Weights of a small image colorization model: 32-pixel images.
Rows from block 4, named by matrix and row number. Rows with one number belong to one channel. Each number is 500 + 40 x the weight over its row's rms, rounded and kept within 0 to 999. All counts start at 0. Numbers have three digits each. After the name is the row's rms in percent of the matrix's.
# convs0: first 3x3 conv (model.mid.0.convs.0.weight, 256x256x3x3), inputs 108-119, a 3x3 kernel for each
# convs1: second 3x3 conv (model.mid.0.convs.1.weight, 256x256x3x3, transposed), outputs 108-119, a 3x3 kernel for each
convs0.15 096:487575526515536576461489581408535588462506588462452587495502534481553484592486475494471497505466473504451511519530503502495500527499499537482490546509527511538537505483475500504489467504478510496485465473441462472565515457475467397468464459495461461501467473473475424472424455546437458560395454586437450423447426470473477454
convs0.16 102:508508516509471541489443539522557544478540541475471503421383418460478422464500456474501496498505535500527579472499484513531522547560526485522512502484462469458445458489503457475489447470477460523481468501507455454475484480499551503482550528479619650620570588600541560525516556533577579542542546519480478509472474498547567525
convs0.17 099:549520520538577608506483465504471513455417486568582560456495500492473485572534502501475472516522517520516499472470497509485488472423464558578571547526529545554537523502493500492487490469463472464444508541513500472432503520426509510460507523573488542508509490541581557534476519520474479496467485453422472525391485533547520488
convs0.18 104:497454459456453436496498482494511577539556559483484510477502525528539544564581579553513463570582467520532530454475497452479562475550535532525522448492489459482534529518500531529510512507498446446467512453442496550539417527495389488428422463520505529567422509590398415508510518501444520523468511503568555503470530491447468504
convs0.19 084:532511476523504435506511450514484561511490543494502503531498563511535537504514551558522480566557525570548532530463530499533540429468532522486477496478498465477516510499499519501492537522504442416477480479509448432457532502475551545474582607537498523539470504535464514515472501510472481511519475457444464510515479478475524594
convs0.20 102:521475496528523508500446492483512501532575580491496538471470475431416520483462473512498484510466491497506500560547512547532501513542530472453424500505458439440388521528511524525531517513505497465515460470554490475480493452503469458487404479450536496492510538511459452430519507486457469404492479462459502574498506524467455493
convs0.21 101:546530480471492546406445526502466512524502456524553516490545556540450466500514504551500475591544459523554556550492490453499498496526515492520452505501537476510520480505504499514506504503501479488472515467503469466507450468447512452432504524592520495460500496460559526483515468475485379397502491518443449383525537469519468525
convs0.22 096:580556593523517559481495532430447503437504505512581514454489491462497563538429584530524489588534530550463537518524539471511535484520505503547603586566562511545541480457465491492480490494487495598567511560593535580576388520510512491465526537474528443496520435506522436532505539520503471449605518411514536540523479538524522550
convs0.23 098:504545491546537472510502441456473485508504443522483507435450486492554571557571535475518484504509481475514489462497501527517539498466487466499520535560543456509495499496493523510512501507496478475523535502530520458487504457474467478479459488511519474489577538531576506556487488493493523487491493521473421440518452505547471451
convs0.24 088:557553544536513491424455437425483484482501547439437533503523507564574565576523487559498497566522461546486488508539497567532511499498522458468504510502575424484572523488501485493484483507516454455419437476436576514452500482519510488504491560531398465481441458446446488493453498561467478511488513456476467496467483504450512522
convs0.25 098:496431519483474573463468500518484452449513507497546521437445487511494463460407469524513458544440433496462477466480524523545554521549506462486513500500549508482459476501494471506521490501501426507605467579572473574569528511513475512546431468473433478556428502491468475524566501496556497486528512503476504501525525521519546531
convs0.26 096:477489507495469484487489462457465532520450475581511471579565538531439482563476429447498422456521483483528438483518491518513458536487505516586500462484421476526528523503486499505453494490480491438533490455503564618468556538484533601495537586539592481443516530500475516487503460464497506538487483557483537534507527469501524511
convs0.27 103:451530465478548469547536467527609545412525628516478595489554527585551531510577461552525534478574519484441519501525452489471512481437471542521523526516512496514449507492497488497486501484487521518488484489490441470508500526512528520484455503518547500464640544488534475465478556497485553504506554559521482511486466521542453524
convs0.28 103:555526482531477492451489514519544529539502556564554598536482477512485528449455529532506508528523482508498453480478514473506494483455490564534503562561516526574536515492491502497493504496489507498472457457482523458457497489531519473495491536473488513520561516534586586546487522491523508532508529486519479498478562528557551530
convs0.29 101:464409448500437439566554461567543498472480481422436422396354418473385414427386444529519537519529523536515513531527492519511503479497489508510499493483517519529512474472481482482492500506500452422449500452457509488548554559563531587606514586513630620526545539490493511491503543529513514485525535497484491477480469487519518466
convs0.30 101:479502493515487512478504463479540564442495526483524523487457428507483466518539576489553542522521493515565515485544508488559499491533490480491514464475527558532513522518502507498506494495511489481461520519483562595511485472469425447455475452498528586567438512513483521474532505527553493509517506488510449452514452460498457490
convs0.31 102:494526552455465451501453454477465506451434509554543522508496460447510498480473562482527527487503522525467471501553571477513535460484547486531527482496481483492481512498506503493504509534504442432463496501505465512481457580488479535574504516516465486406477475465471521474498483480514499480535504496507476424519480468530540452
convs0.32 102:476455457502461452490488502479466510456468433509504491410437459497444464544525486531510545565598589560532518528532511477485483496453473441454491480540575473512496492490501489519528456490510495531576477499569460480532451394468533477457499514480418481533486528492575577598504531553477494488490511479392487473488509467530494534
convs0.33 104:451497460440547492484519505521473537455530540534515485505511456495571475486374502458399440479492521436524586492498522551543521533490522489542502537486436509477443515520504525475493518468490498488528480491564546507501495545502493563517582600441516505476531513551504490555528483458443504492463494505513550559500539560628493449
convs0.34 103:519550537518520504408424441546511462512551546565555523553463499510485476537532472478452440458486505512494494545474456518493508435474457493512535464489538489482447486504498497494486501506488547480426531507533508450511479459447490442458544491424437435447477467499519538561504523512518465449468466485516638572510585542522452481
convs0.35 105:445479493495517505512528545530558552472512569463470527536515543558548529546556560510513503499493503476494494492518537514505544501507551507530515482521516505537532522499511515517517509513504380383355453442413411418401411435429459484498469481534415415453445404405419430500433488479431440439453452445479566483503517470517478471
convs0.36 099:499511565511504523500494518467577520548525471478469461561502528505499549513503596501516519525480484479502502474469500496471510510479515468529521470539523471506420520499520512491504518508501457429527507487492512540556515479516456518522448506474460479524498470529559547542494486506514508506519498458413464480414509488380455488
convs0.37 099:519504512516451499516497473481528523545575548570540535448546520514532421465507478525498514501531534516480527556523484547467466552510524504487516538534450484462391479471488515503507503510519516515563456486552484521541546449445579537441612567535540474466620559513540518514514479449520508508516519538458526485501512503531549577
convs0.38 097:521511480530500493557562474441486511547515513541468486478475459480485496502527454521448484503517522512505473488493556488469553495471496498491471487478489529509420485479497499509497492515513480470470544509442525532535510535472466487461505460514507510503542462522662593502538557534478499518546495465580534502415473533457492525
convs0.39 103:478457496501527524484509571533513502544460468526510508495524492465451475498476474536513500515493480517518499530565532601603491573539523554506518525539515499558577517532528513518497520484472427458524418471579464553607544603496470514375471489478524550504491452456507467460492467536463470494470425498553506573564528567590576534
convs0.40 104:601507446532492479508491489494489542574563574534497518632466486525500495515471497547513499544488453523505449514474488481503484559499503528464474453473437545554436503488491483499470491507490516506459561535574517528567578534489509513556509501598486446432525509423518491449527512557506512518523517524601542447533531428502530454
convs0.41 093:496497532470512517495513548445580518479504604492512554412474509535451465600537516447445450426421436473494470523488480494443402476502446429519482462497430528502427500506492502504495483472475532521499448464471392488514450477534427511493543401440531480460492501462511423466537524527490493510528421475484502502471500507518526502
convs0.42 099:508427519494472515523500555457473459471496529556504468488505540470497623485579574478519464476510485513501499476510417478491491474544516466477551493543478530533500494498491488502491475497506527492472448530444483521471557437467492505489499550432515523570451460516473435500509576588467500534502506520566462476545465532532482475
convs0.43 097:486459446573542506565556475512463455547474513538521510496519501496541509426499497460508509486515509458529511435476487433457573478461534546496466476473462490457497482492483490485478497510506490478619455456680454482688505512525518455564496507521478453515507421529532457549483470481439493528488502552475437526474448494480497461
convs0.44 099:493468470506499460528483542452470523443478484462504562483535532481434520518450439538451486562464478557561486460545550464534552543499577498520497498515510385461470495504511514516515535529506505472561574568582527531530542486473575488406451419403414434483446439436456550535469482520482480533538498558541492513492479543439527492
convs0.45 100:464516528475460514464488569444446516467510483470548538489499520475515472507527575447483510519458441514499489505536469498539487451487465474453428514443449449463439491498514511516514538529514465430474513526482475550533441457452503478547487523538437441460478491503422426496501512528543511531516475523438463492472479569578592532
convs0.46 095:494486490494495477539521484478442515551500528525539531516489563460553503450520518490515504509562516494503493506524459503525466459464477473441532500528521447495576515498504496509502491497499450468552463551502547470515560470516566540487529532464534492529498484466535512487485485470556511536555511489590504499551515462510497503
convs0.47 101:446525473437469440540539513463403419462449467510532508464431554547573488532524557476475460483498460468424460499503506480516482494477474461501496468492527438477538496503476513514524502483491558580548447413471444469466584546539505530514499477424483448446578522519578478460525486553520484519537484491485502457436478480454472423
convs0.48 098:487434458549500455479458448461432465483489479475487472452472508507433496571473437547555557543507506542519483532476488514529494539574538451461478459479554500458492522517517525534514502511503532529523549510505512531581505540536439474498413477511472501528493500500454510524463488470497480467472450445523546561562566536545531541
convs0.49 105:507435491492492517434469497541513420530559475469477511442507542451535583438451517441424529523497490513496527516503498480512440493546467531447569538467492577521475503512516499491513506495517464490531512545560503495544492468584454508512514574460497491489476531485503541523490453527507462477478482504541508428473567492473498481
convs0.50 099:463488477526532506470529562486470522520511510542538504476462470517462467474488470506529524503500472505503519515539504489476457515533477482501472514509450510476470535529538504520523506520528494447460492481487460472482510490502525500490530508446547503569536505577532501556504494499522478488511480522503462452523463465481437486
convs0.51 093:483501555463457548415408495501469519466496468477472482452520504439518490433529474444482473499487458516517539533531555492491509464499510531568530452508470492514515502506508518490486517503494469458479469447513525475486447414486469436494476454469454493511465466426518512470536533543488480520494454462521469524518578515512584500
convs0.52 099:570598511516525485522516485508512526475405545575529534516492461564552536450466484521599519477525502519569514547504525470469471532546576506550532499495537472408505531498493515519529484510525555474522592509503499492466517482476443420506476519531473492519465475477471466573537506522473469517499509547521466496452446480535485441
convs0.53 105:461512522460529557490487501472438495448422476475465491548527525561464474538522543511464448473438383474462432514471523528475490568525506475504484474486458522518538506507513488489501497492511498520509486498484534493472478546597418487515421449534472471492476466471501481496467470476451466487436447493518548588530483552525518541
convs0.54 098:521521540489542540463515503512542540542542476446440396431437410447416428433494502557537587547518483491516505490493489431480526526549594500482554439421492481445478474464478480478482525518523463509479530465448594465444508461473537482553487445534524534581452458506573525550535545554490510531430536524509481462463523492460418468
convs0.55 096:479450437469443474501509498494477510473547546493502479464478428596555488517510491461455477443522494443516502521505501528516517493542602534595460533534562472516533505496498489487486510525513556486515595510493531449408479508457417445475474423532503485480488473472491435418490495467488586479496558524442451484513513516475470473
convs0.56 100:554532433553510451592489457575592458512544472536533472528529513501484468491507516445475524473425493481488482495523487490489467466438478554468385539455459486487503500513518487495523477507496504547640477503592449508567531546560517577565488504500453515568558508561548529538489503550473487503502522515498520418453487458454509458
convs0.57 103:464451492488460480507448520506481471541491488522469456544574570495480563473489534494523502461520467481491448436499480472524560528578594509494520477500505471429421526518506498508520521514499491541567514530691442451608505534499442512493464481465469488473483522503479509486479531478513527528478497503523481443514498497470514502
convs0.58 100:503421541519491513494519513494509533442463492465481505566520487527525487500481490530513447501565518517560505489527485511523493476457479501494472494487477505470475487489496476521486498510519494537488469443442538414512564521534503514531554571595459477505529515492519515497578517498500504502515531538453492488452486459543509537
convs0.59 101:549455455553480462522446419558444515530475540552526551509427472577526464616559462440438512420464538444486554532522496523499478502494482556481459577499485542505441529532534509516527513520532446494436485494423525482393462520492490492439443488458472497463505489464535544496551528524529492497533498487530523414482484412472475502
convs0.60 101:571567477479436411500555576609635610448459508469424426448443455517498447492535433505501479524556530514549459461480468502487473480498466544515530518519515487474486480474480498512499500515521493490425470501516448502514549557492542561534533512459515530584516562636410467553577589573480474507461494479486494505515520524495540511
convs0.61 099:514523461469483466458515485563493552499516534474539495540474492500508555472544548450498527414487496454461537510516551472532549516517507483497505497474504510479454520503508508498497504521506490507567466495516497489528511568493456486440441421442427462468507531511514491504471485491511478555517497511477541438519468498523482503
convs0.62 103:542528495456439464503481462471501524516479436490444420463453515531514472505499524536502510546548489451434443517483462509524530545545573512468478494493443490450445504523508506505497490497494500462474521546469527549540489483447488476470498533509566602511630604538555496425563580498527579507475467415466480456529504437485451432
convs0.63 103:461487547528561580487478556459460478489523520462477449497473469521487514534520552474480485507490451474464467515489502463477520415482458496578535470541539463532520504496488502476472505499499545593585539601526566572505466422415449426441556514519505448431473438422482449490438437490493484479497440506541519486490435470514519472
convs0.64 098:484496576456453463482496486429479563427491513500530505486475541540498474552542525488452487405430415515452467452468529492516522524546495460488509527474457474535490502504507517511514503511492440483421465503382524615644485465468487500497451521556488417478485475436435421446497523518500458467502473509474505481541501488556516467
convs0.65 097:554595521429504499439495570522523500517498440579561570469491577478537538491471440517562531472494510484502500517428455468514477521531480427518522504488395506453427471467482496468492495477465484539446471584603454466520446452447508466477638549532500506475478523418497512550500530555520535559530506510514456440514419405536601549
convs0.66 106:529501556534494580501530506560595581542491450418465483463437427437461504482563543500520507524514497536573551518544478507522436524474533500542496504500509470559539522514512530506508516499524422416409501409484525471492533521513480539576457451527529542465571551465570516518560483548535535561552532530526524508533568535443475564
convs0.67 094:516498459480493486447508496551457488497458504457484506541490474540621491497539514432424427443476500504478489433406485459452487536485481416439428444499460518547506500505496502485494487488493491569524502496450592555533517449522537475458522499438472486417448412443472485445506486524462512547482504545505517398461499487507509523
convs0.68 102:508498473565533537552527521467492507531507498431475430529499492532510564511514553496446509493495472518506512505540512530536477566562501467557677483472601403485542510498500490511498506500500571492413616598591657592498507480492514512458417481553497545477488514472495481426527512463546519503487472497455449467463461495453488488
convs0.69 099:482491505517533534473502496430448431524482488509482468500485487526582567504532512484473509510470429508462450552517496528517489542515498464514531503544540535549530495492475480485489475465468473432401423443430483461406482460453413392390431463484445456473413440487449427466439464440484447452441412493480458491450451526492512503
convs0.70 098:544547475523550477545513475498434529515493572495485480531503505474478516501481499472527494486493492479472483488509520452545528502462577543506490492446524477500494498512499493523492510517509536511501480446546452465556527500488535483471469480438408462573445490600424473540546478580519494567505522515541513446537496494452451489
convs0.71 103:528537601537521508500465454482495488431502473467498470506453481529540490527580511505492463470496473480501449503471454446466481506476488458494483511515500513493482485485495494502482503493500515531484488449401479447414487484455526541553542564525400448458423434476465471490497452445473446496476474485544536513569509499502484486
convs0.72 106:473493530526563550490600521525475507506499507531488507494482454513483420424464452500455475523552517593521508533534515478483568502473513485481508502483505525538485459502500482493485488492491529505483529489532532550472448487553524503518552509488413396543473448609493506514481467508493480472536550522474514486472605547502507503
convs0.73 101:518519591466478544530543539456506518492508524580553538586570547511490484535494485472506504499514532482508538505504494548520506473498534458432497475499534507531531558534516529522522528513493509474468538518488550522540432428442449431437508474470466510482523541521527510461471490476511551527533535550487487510459475529476506496
convs0.74 106:467448506545449488484412506511541512521534513499498519555484530536510577508487537501514567429484481470484510469533542481540572490528563509540497517528576529545503497497505485518486517524497492494466463498515511516542584565526595620498547597538422488517499506480507523477474493559494500474456481487508475440520472490533573599
convs0.75 093:451520532472493547514515516554497437512531445486507563506509568550452554478504497468486494459486435458517479497491515529512507504517491551488536505473555498512510521499513514481519504474523442467469537386485499425510490522497540480497544483558477495467451522527486506493481520496520545474537517490521487486480433481424481567
convs1.15 096:468492471487551516430524520539535500534521487490531517516517542460503577463531601464445497508558537534548548467484478463469482500470467481539496525530449526508430570476406506432395527498427519543542472499493447479560553581496537556485529532453489484441484526536468492572538538575501488523510531474526504457530523477502580527
convs1.16 078:572527547573510507558512495512431451479418457472415425426472549463466548510524503532484474484484451474494497484468450502463449469493469497501499482510541552536492449467458434441469496477524407456476423449469426450493505513513514472448502459411513511526503473520510474482531513500535482516508500526490478542464467557447454527
convs1.17 104:530512478496418456500517472522494470493475445525481516483523519497509474553520500465468528497520538453469529517554534490508527446451465555548459472517400471459434455494484479472442416488491593593512499547483471480475482514517527510482491495473533574584531589532467531518485472419469545462517501450462528503455530578453529501
convs1.18 104:515467471484432472538498456495475499508513499501498495451465475499505466481550484540528516518483466513506507555552527555581570551522517471488455535504465500489422510477570486464473500462512532564538526525482484505550512480564497486540501463533518534526524576527474520552471521557464497556455474472462482572439465530434451521
convs1.19 097:466464442477486497486501515454437393462447433481492455520484502497484478490513459433443492474467489493500429443478469490482481556468476501477474527497486518516475600556465614525425536490440468457464499472495512514502474554528477487496513462459436392417498512432536527453518530488486512467477457489498495549484535563479508516
convs1.20 099:487519517461527527504513503503457430497510490542538505445481512465508512478526552513539429504524441487511481549531563575541557574567540487476514524517515495520529548515496517546524527535525467482421465468408515487445486509530505538515473469461493519536421529504462463427469498487515521525508511510510545518491563536425477468
convs1.21 103:553526489491448446466410420469463499483488548538511499526489532488481483435489478485433496530574528487545528498485544476480500501502493549537540532524463440435428489505499536501483586493489497495475551557497579532460419513439474508484501504459489477496478493528560572563435396443473455507564529514532522489501550530559580529
convs1.22 091:493473527501510506473521534532520509450489514524510519563500346487457414528492459456460533496477511477468403498464455493509502445481532499479503497535530527490479493502522471449494419393467573539521540498466541519452528491468448532472495520496504484498480482505431491473545522488510486494497432465513571431524622527488576538
convs1.23 087:563484491532466538478477498491482473459500491525484499471534518521455421504390489519473539495488485484493483473545576496522573492527591552520526525519452519466443578505475542486458589548512508492524524476482467429434423512496476543505477541502449466460496525556437466516520504573526510557532516520491501511549533559534526503
convs1.24 086:432436412504479455464436463464461460497465454500523500478455507448563564480623502482533500540553542570572488408436463518517448546530487424407462490486504558510488470486535556516543540496521491495492500499494461461487470413415470418459509446466508478484532504496526495511462487460438466510402459500484450467519492503530507517
convs1.25 098:493548558515534551494477570476460520557516530532516494493524488474485483493488501519522523530486523508427503557501468510490466518487500527507459510479438498519490543526447454470442484478465431470501483546491511533407460494543529545547518497522477483499530540495563565502576555501518491477492455500539497483506511492452448481
convs1.26 081:448477504489486475548476476464460434466487475472462493590549520536569498519572493466492575455455531544543512502512505502506499515526530549552486635570589508556529500450456508496448513505537549545514520573553497529556498518495466521556443462532398450458442472455506543489437462478496472361467482473512483478482474433533528493
convs1.27 092:474429553483467525468498523464528519498518494533452467447420437486512562469538544515527521587481541593520496525512448446502504489501498431490497424490485420478458404443422466492462467468477596578530506487480455474497466465528476447518523492556555500487489496458540518518463412445485381405447462486411484507460447509504541509
convs1.28 076:542536584555529567541546525531489460547516496564548493515448495465432489542504482489491468494518476479478512541559538533525495509496518525521508526549509545567541556517524492482502524493483508535501475513518462470493470491506460483493489523530456458444498488516525519518509475463450486505443462486488512504526489510502496557
convs1.29 092:533495479526490471474425489479471456485521482488510478620630566594560516558509509500506446509485479551542543550499520542555557530508492521531506567518480614553508475486505472476485494473465510507554522525572578578584494479485528530530480515509477466477477443496493491558514528503509511485513503508513531507498520522511513533
convs1.30 092:523450414493486451494475475491440428554511450542526475500537503532543534489534517496504511522489494505494484570538495582565519537566530464503529508486459458503496467519472426437417434409394540535499566531509514501495488476445506464452530490431487485479484501563418453500529538559483536551471499534486510513476498497464502512
convs1.31 087:450525528485474516557538530521486456454468482471502471507460511529520449536479476539476554463489494504501483435428427485499476482500497504489456492474450423417469517439482525565530496505504488506494459464464417425482518542524426527570491478540526479495464467476499505520459413403441416466442440484526503479414529555469492525
convs1.32 100:443478523504492483565548609502488498514489454458433438519474455538506511459498534509522512587516492529528470521468507485521526520510506470466439583542528452490524474517465429428422477452478510507514437457478488488443529513572516554544509538491494471472481390426490460456492513536542583534414515485438486533492530541553571553
convs1.33 103:485413450505516506574536502528481568505496564486515556447484524427551530514503560501475514507474462430498455492505510430460490442469509514518522443490501435489570464495509486567498539515508473503572422519516573527456442537551493517515481477507542539487473461456448498499536493436457485498486495503511522552526520497518528492
convs1.34 098:437440507436416480469427478512501503507515502491488493541548485538498463521534519514525516467527552503504493444456472489501520498515505545521527555562510526515442563506480497481476523487504559537565520564551496529500465497466494492487524487481462476492486530512489506487507503528490490543503518481480477468569519496556505495
convs1.35 105:534505541506466488509458476537543518589560519551522477494510504442467456468478463556536530553529512528526495540511484567550505583593544454484517440474512462486498574537513552555522549595576508480460499492459516499463410447487404447484470480488464450500471443479514519525440463442462503485457490499431451523442460494461466515
convs1.36 117:470490535457494568449514601477449448480482453522534494532536508515515501443446474498514502527528499522496512553555525542535476517487463477523526466526532520529495519529501500490454528460425478488455516500464510522523425447512433468512441464508444427430486455443476458447471474512490511540511502527476495510503514518535518519
convs1.37 098:521491524539515538518491480471522464453547523489513532498547532501496428471426498438467486461448491398381448528515472561558567481511560536511508542483453514516480471520536484459491475425485452501484490547503489560504516467478485508455507470515520542452521522466469513494545534493473519432445472432510563492605597515610599529
convs1.38 098:480429440493487419491503484443413423586584558498514598517568564486484536502504496455474534452490544501502453458535551490516535509498508482490484486517517462506525552470474550514537509555540518449381573526435482510510512463510491444487476453451494544570484538528439512528481534515519549564552573589426530527511480485535424420
convs1.39 104:554441490592506535556501504395481465444503530445472480541525520527514501532545484518472468520446425513476458544466502490472511538495476533532478477497441502577522444519513423486464387485465453484536512531512515527538486480508514466482487459491536499413546507485566516535502573525446491537473488502595592467571549466481518474
convs1.40 084:511491473574461529514501496508499516486501497435519466431482557361530572434497512480511477514510487482562508546494470535552499514462481496512487509490467612514530493533545604567514519513491462512501529459489487468542455421472455491506505467495532523486556500463502509497487447484474479447459463510499434450468502414498558488
convs1.41 083:458430499478478523515554581487486479498514465460443517557536471560601475539540433429482544496503523572539521533412473559503455519451395470499520461508480472516489502506505511442411460450467534542552472473478456444494462489438499427415562502469499506475510520457538484463503558513472529533478526488473499489540474486554485419
convs1.42 095:498521523506533527453549541457474498468503494511509464499479473493486489513498509451429442532491502566541572501454414477499474441470489487500524538536549513507516516555496493515525459454505446506488473446473461459527491505487483471439458501487535498457519494474509527465574502468488479532459444556520544560556557517457570497
convs1.43 106:521521499515471440514526514511530517511525459517509496479494501489526519541525525479494575454445493480435446444470492523566537494532504487467465422470509451460480492493497508499462519556466420528482385527498406518486525486533542551596460487589535496442547527475571569497539502532500508509468491452450480472507522550466506558
convs1.44 103:496495462536531457563519426492444454501445458532463447504601516448484493434449538516491421566507478499517511505487493498521500537521594525549546444500462466495518510436419512478472571574545523532483542534507486498481510468509510490471476526479554522492528488433547584514516516482495504498484482494508484489490519519508535552
convs1.45 098:445446466454473480446423451475491515527546542494495518513520481510492409494520509523487497503475512499492503460496561450456502464475468469538514460493454520488487496446424449493446488497465513515540488489539494544551525513541496557514499544481446509533500502506510535481495575589480470530534493572475494494494522500584572551
convs1.46 103:446506449463498479491586533461505447507491470436506496503509470541442515505484577464490409474491468530476498434457415479474476522461480461483539519480499481540496519526517495491500448513523493530489501461480434419494492458470472465455497475435482440425456498441462527453551571509553531515479479537525517531502488521513541477
convs1.47 111:506436452478467458598566537441471488437469476473525486493502464490504473558580438530531500509478463549515505413428484499465471525448472516493428497494427505560475557544508463520473473555510514565578445476506469446455428467524464503527543452509498490401499526446471523484493476514529495490496469463504488517486499534428481537
convs1.48 103:595527469607515478526467423507473533481437523487458467467469472480487495480517538557571570576556528492486426477489488483477457501494483576579532543530430515479415529479469533505477611615594457492507473511523450440466571538499591578495530534477545612543542621576550598580501472455534522506539495499511505484504559508466553548
convs1.49 093:568521490551511500530516554503563536527494522599517528444506484428530540483474522508514489516583525526552509513452478479443508483500505504477551515505503414451484475476519515475466528464474493504556491510505471552501513465514409493477444503462416491497457482500499489456414449435429452423499533472472504536554533594558484509
convs1.50 095:509503477461479467483481486474494512484523548503533498491487456478504467442454462487490446475465445444451475449446466529494446528512453511498462534503509561535532558591533486477479482482501433431441472488458496519474465480558503498539553483489518521466511520466442497457470490560489512545481517530497503475502505487472472479
convs1.51 093:490491469507496493538512533547509486559508461530493495551465392561557519609618590516517478553519500573528459465445444547490477493510532432457465474491484469488486455464528437462535475521514515542498465471493509452447501511514482483529514486490443446447450454438493503497532498445554519473529530522473465455521523522526512532
convs1.52 096:488473539511435425462457479516556506453488492506544524521468447560500443584526491464502516555501483483445498494473563569457502543454481448474450473506491489512476452453418519548504470492465494471422493486477457427457455534482451463483480513553522531549462498476551531503464523531466489528392450428548534469487438478538593527
convs1.53 114:446495507452476490476488500493455456475430408480500429515529499549522413543478424483547489486489481451474510546547498530499482500461465468473409541477445493483501552597567552530472510500465421427461433444470455477522539583520520546506530578540537523502541491479552479462503545517492493490514456439414449483454481497467483490
convs1.54 079:546526513504532546511532542470443435515486472513529523538510528489510531539524566476499483476492507504537508432442467537501480552473453507497489463456493558528478541494464469452465532482443525505511460464481501537538465515516496500474471504518464492489502503523478503525470476492501566554514513510461488494390494542439475483
convs1.55 099:424451450420491485514527532502448455468498506491558554484528527479515499487478458471509489543472510535499513509506524605534549544514555433468540414448493435464490490487593512509548463492515513465484437488514426457481465489524496496521555513489455455533457492498441504513471474457409465487478483484465446434503465487536433492
convs1.56 102:494433410486449417520508484500537517491490501490478489429534455507512425542470484499514514535533526542516527532487483565533544522558561471539503486483449504479488479500484526509456462432434479605520452529519489536564603526467482483482445467459430470448476482426514506484501505478558567501509538480557524499544532533532554531
convs1.57 104:501531531494506517503494502507534556538519530515547527477486469486508434519453455481505518480465466442388412480516544518522505572509517519507459462469533478526540466549509465525515489518533394523493442572487484577519461488532502480520490448492514518495549561503565585556532499502487509441472481440487504444492456493510474495
convs1.58 104:452432454485461492516560535497488475505486475534523482538597548539526523533473528497489510525497519544515509461462503491502498496539504451529570478530554451484473473463487484476506433501563505576509519507553480499552483433364514513462561542481403438480477514541570561568503482472498504451551553520575497445565576515575598538
convs1.59 117:474458427518503445533555506499486473507520482504524521456480499444517519441587523485499508483523500457485503589518541584568554517556511478525527444469528438523553533594514503518480441483481502507500517494479489504509525510485514491521494488518413453490459434518543493519428444459409481507442494527561513418581515467507476486
convs1.60 098:525482526513457513504473507475490483539498505441398466593515530471448542454463534491522514491515515495529526585543504547517475538569534531572505474491519482493465478512461549522469508533512517531528487504489489486490530569497481486531534454467515545528441519502492522553538562523538486497477467482522562529500518485511495512
convs1.61 094:516512466492521483477553529527524488564547485497524528444477582487471481573564521502526472485531486524523513485471471512480536544480536552523469560514498480545545473511503588542486501512531487499529496514518505484493505541483570533468472531501517509573490545522568542508466522396477540477478484520485477448449483507453479434
convs1.62 089:522536535515447463533528502499462445601460453495502524423433435440469492465481520512509522502505536544585558513550560496484517530509512541480457545524508552511451465480458479506456508577573529571566499549549504521550513569548511540529450448469485513482502508440487452472496543535532524487548524473497533548447478495485468480
convs1.63 110:530538513507496453497487457590533464561488451561521469513516435532497472540508487454480482498546530446494484467501519445481476488516506619606561598602541612592547577554527540498481519463468443498489507530525497495482514488474536489474546517487467471475420431448437455429563582570552532546563541547505513466529540464496505496
convs1.64 093:472471528481499495490527504506457462512476439442477515500451451500473503492529552460525460449485507490416465513508484492475499548484524520555579502495496470470470542605605543559528494507553506483467551553517493495509517582522535542526555526543452484532508540495533527487507526493456467457471479476477536443469502507488485501
convs1.65 110:493448469472465542519451454514537478458455478497541534533571561510550477487499529453500562462526532425481458520553563498504528491487467588540486474506495428485545487526486445464517429469509438477546434448531510489421510481467487521561548468535504558570473490504582554539444433417486501519497499514458473491451566552557552491
convs1.66 095:550537479536497460520488437463479465534485464535529514540506507475447473517499468544509462564531514438471480501470468535491470565550522512523483479460462445454436497524552494487516465440501479509508510512498480514545434507485502494441542535445436438476481468508508527531508542523539503461461458468472510512449535491429494471
convs1.67 082:448503476449489474453440490454479468420440442467462518470407456463499527570559498511493520542532498523527503463469477530485468530479408498487500517490486547518516471508505473484471497474459424478474470511510453476449463487455477496515494411460444447499496492473504503532478495510437502488537503464449442410456419490500464489
convs1.68 101:472500499466495500469494478515508398524508440554489485459513564427488485507539487547506469498509458473473439515515534526501532595526521545540535509507525474485518562487519563521537542536550532495460529535556513500534464547540448508502472533439497498473494490491501495484527555503526492451511463434508467486544529501508497488
convs1.69 108:481458492507459485482451470538567578513516541521531489495484484485480461511514540495448420551486492556507494448446486493455500494472497518517548468524524500512516501527511482462500468480519488462444530517506538531516487506520498505512521481497493476499493462524568529520522562527524487478452412463500524521489561530493512488
convs1.70 116:556557542522514481493467417524523494496559542463546549480503458521511475496521537450475481487482486461475507521523472543511477508522524480465508494494528449514490489498460471527420457508480497520523527540465512481502469513517445521506443539515474535532481608556511590542504526525544558475532513503502429514517511500478476477
convs1.71 104:533506490591554520567526461549539565517543545487501499460459497478467509533536526532492489518531558470489521496505526462511516481516529575525472573517486636580490584523477562505459569537507477433439502451488547519515499505512514471479540485489454458449508519508504495511482485498506505510557549558443495539468520559401478504
convs1.72 090:470491506481494498508504504554481463568534481594574546528519540478494432503423450495415407493448474467466551482523520523503463502506550425454462500499475492463414458479497486506487460483479536498521484533543531571541495525519562512489546554480484477481487451468503500462506493487551510489554471502490512434522525529553596572
convs1.73 098:556511453532519501493487518518520511544565555537551508447476472438466455434454453502501500495501470471464480495555584463527550463526551540511452597502440522447419584519442598538480672628571516529532514517495474459442446469485493511496470517494457446482490498540448480486516537525491507527551550536532495480506481502492484451
convs1.74 104:514528480524515477549541524514489485459513540477499535449472535513522504523530510473529537465518537513531516483494484472515494450487514571484454560488439483512464457512542448492486424475456474483510466471495465469475542573578533572605494546600468467472521509492469489452467490422437449415504502527453482481467503490464470500
convs1.75 096:497472505478491481487581523461483465476475448511479472490530510481531518480464474536514507519540544462524512467500446490549502479537455487490548500516539510510442525563576492481519490528544491557506471483508463495513512457477540476482549474466480427433460496488488447500504500581467533554431492520510544463555542464568540520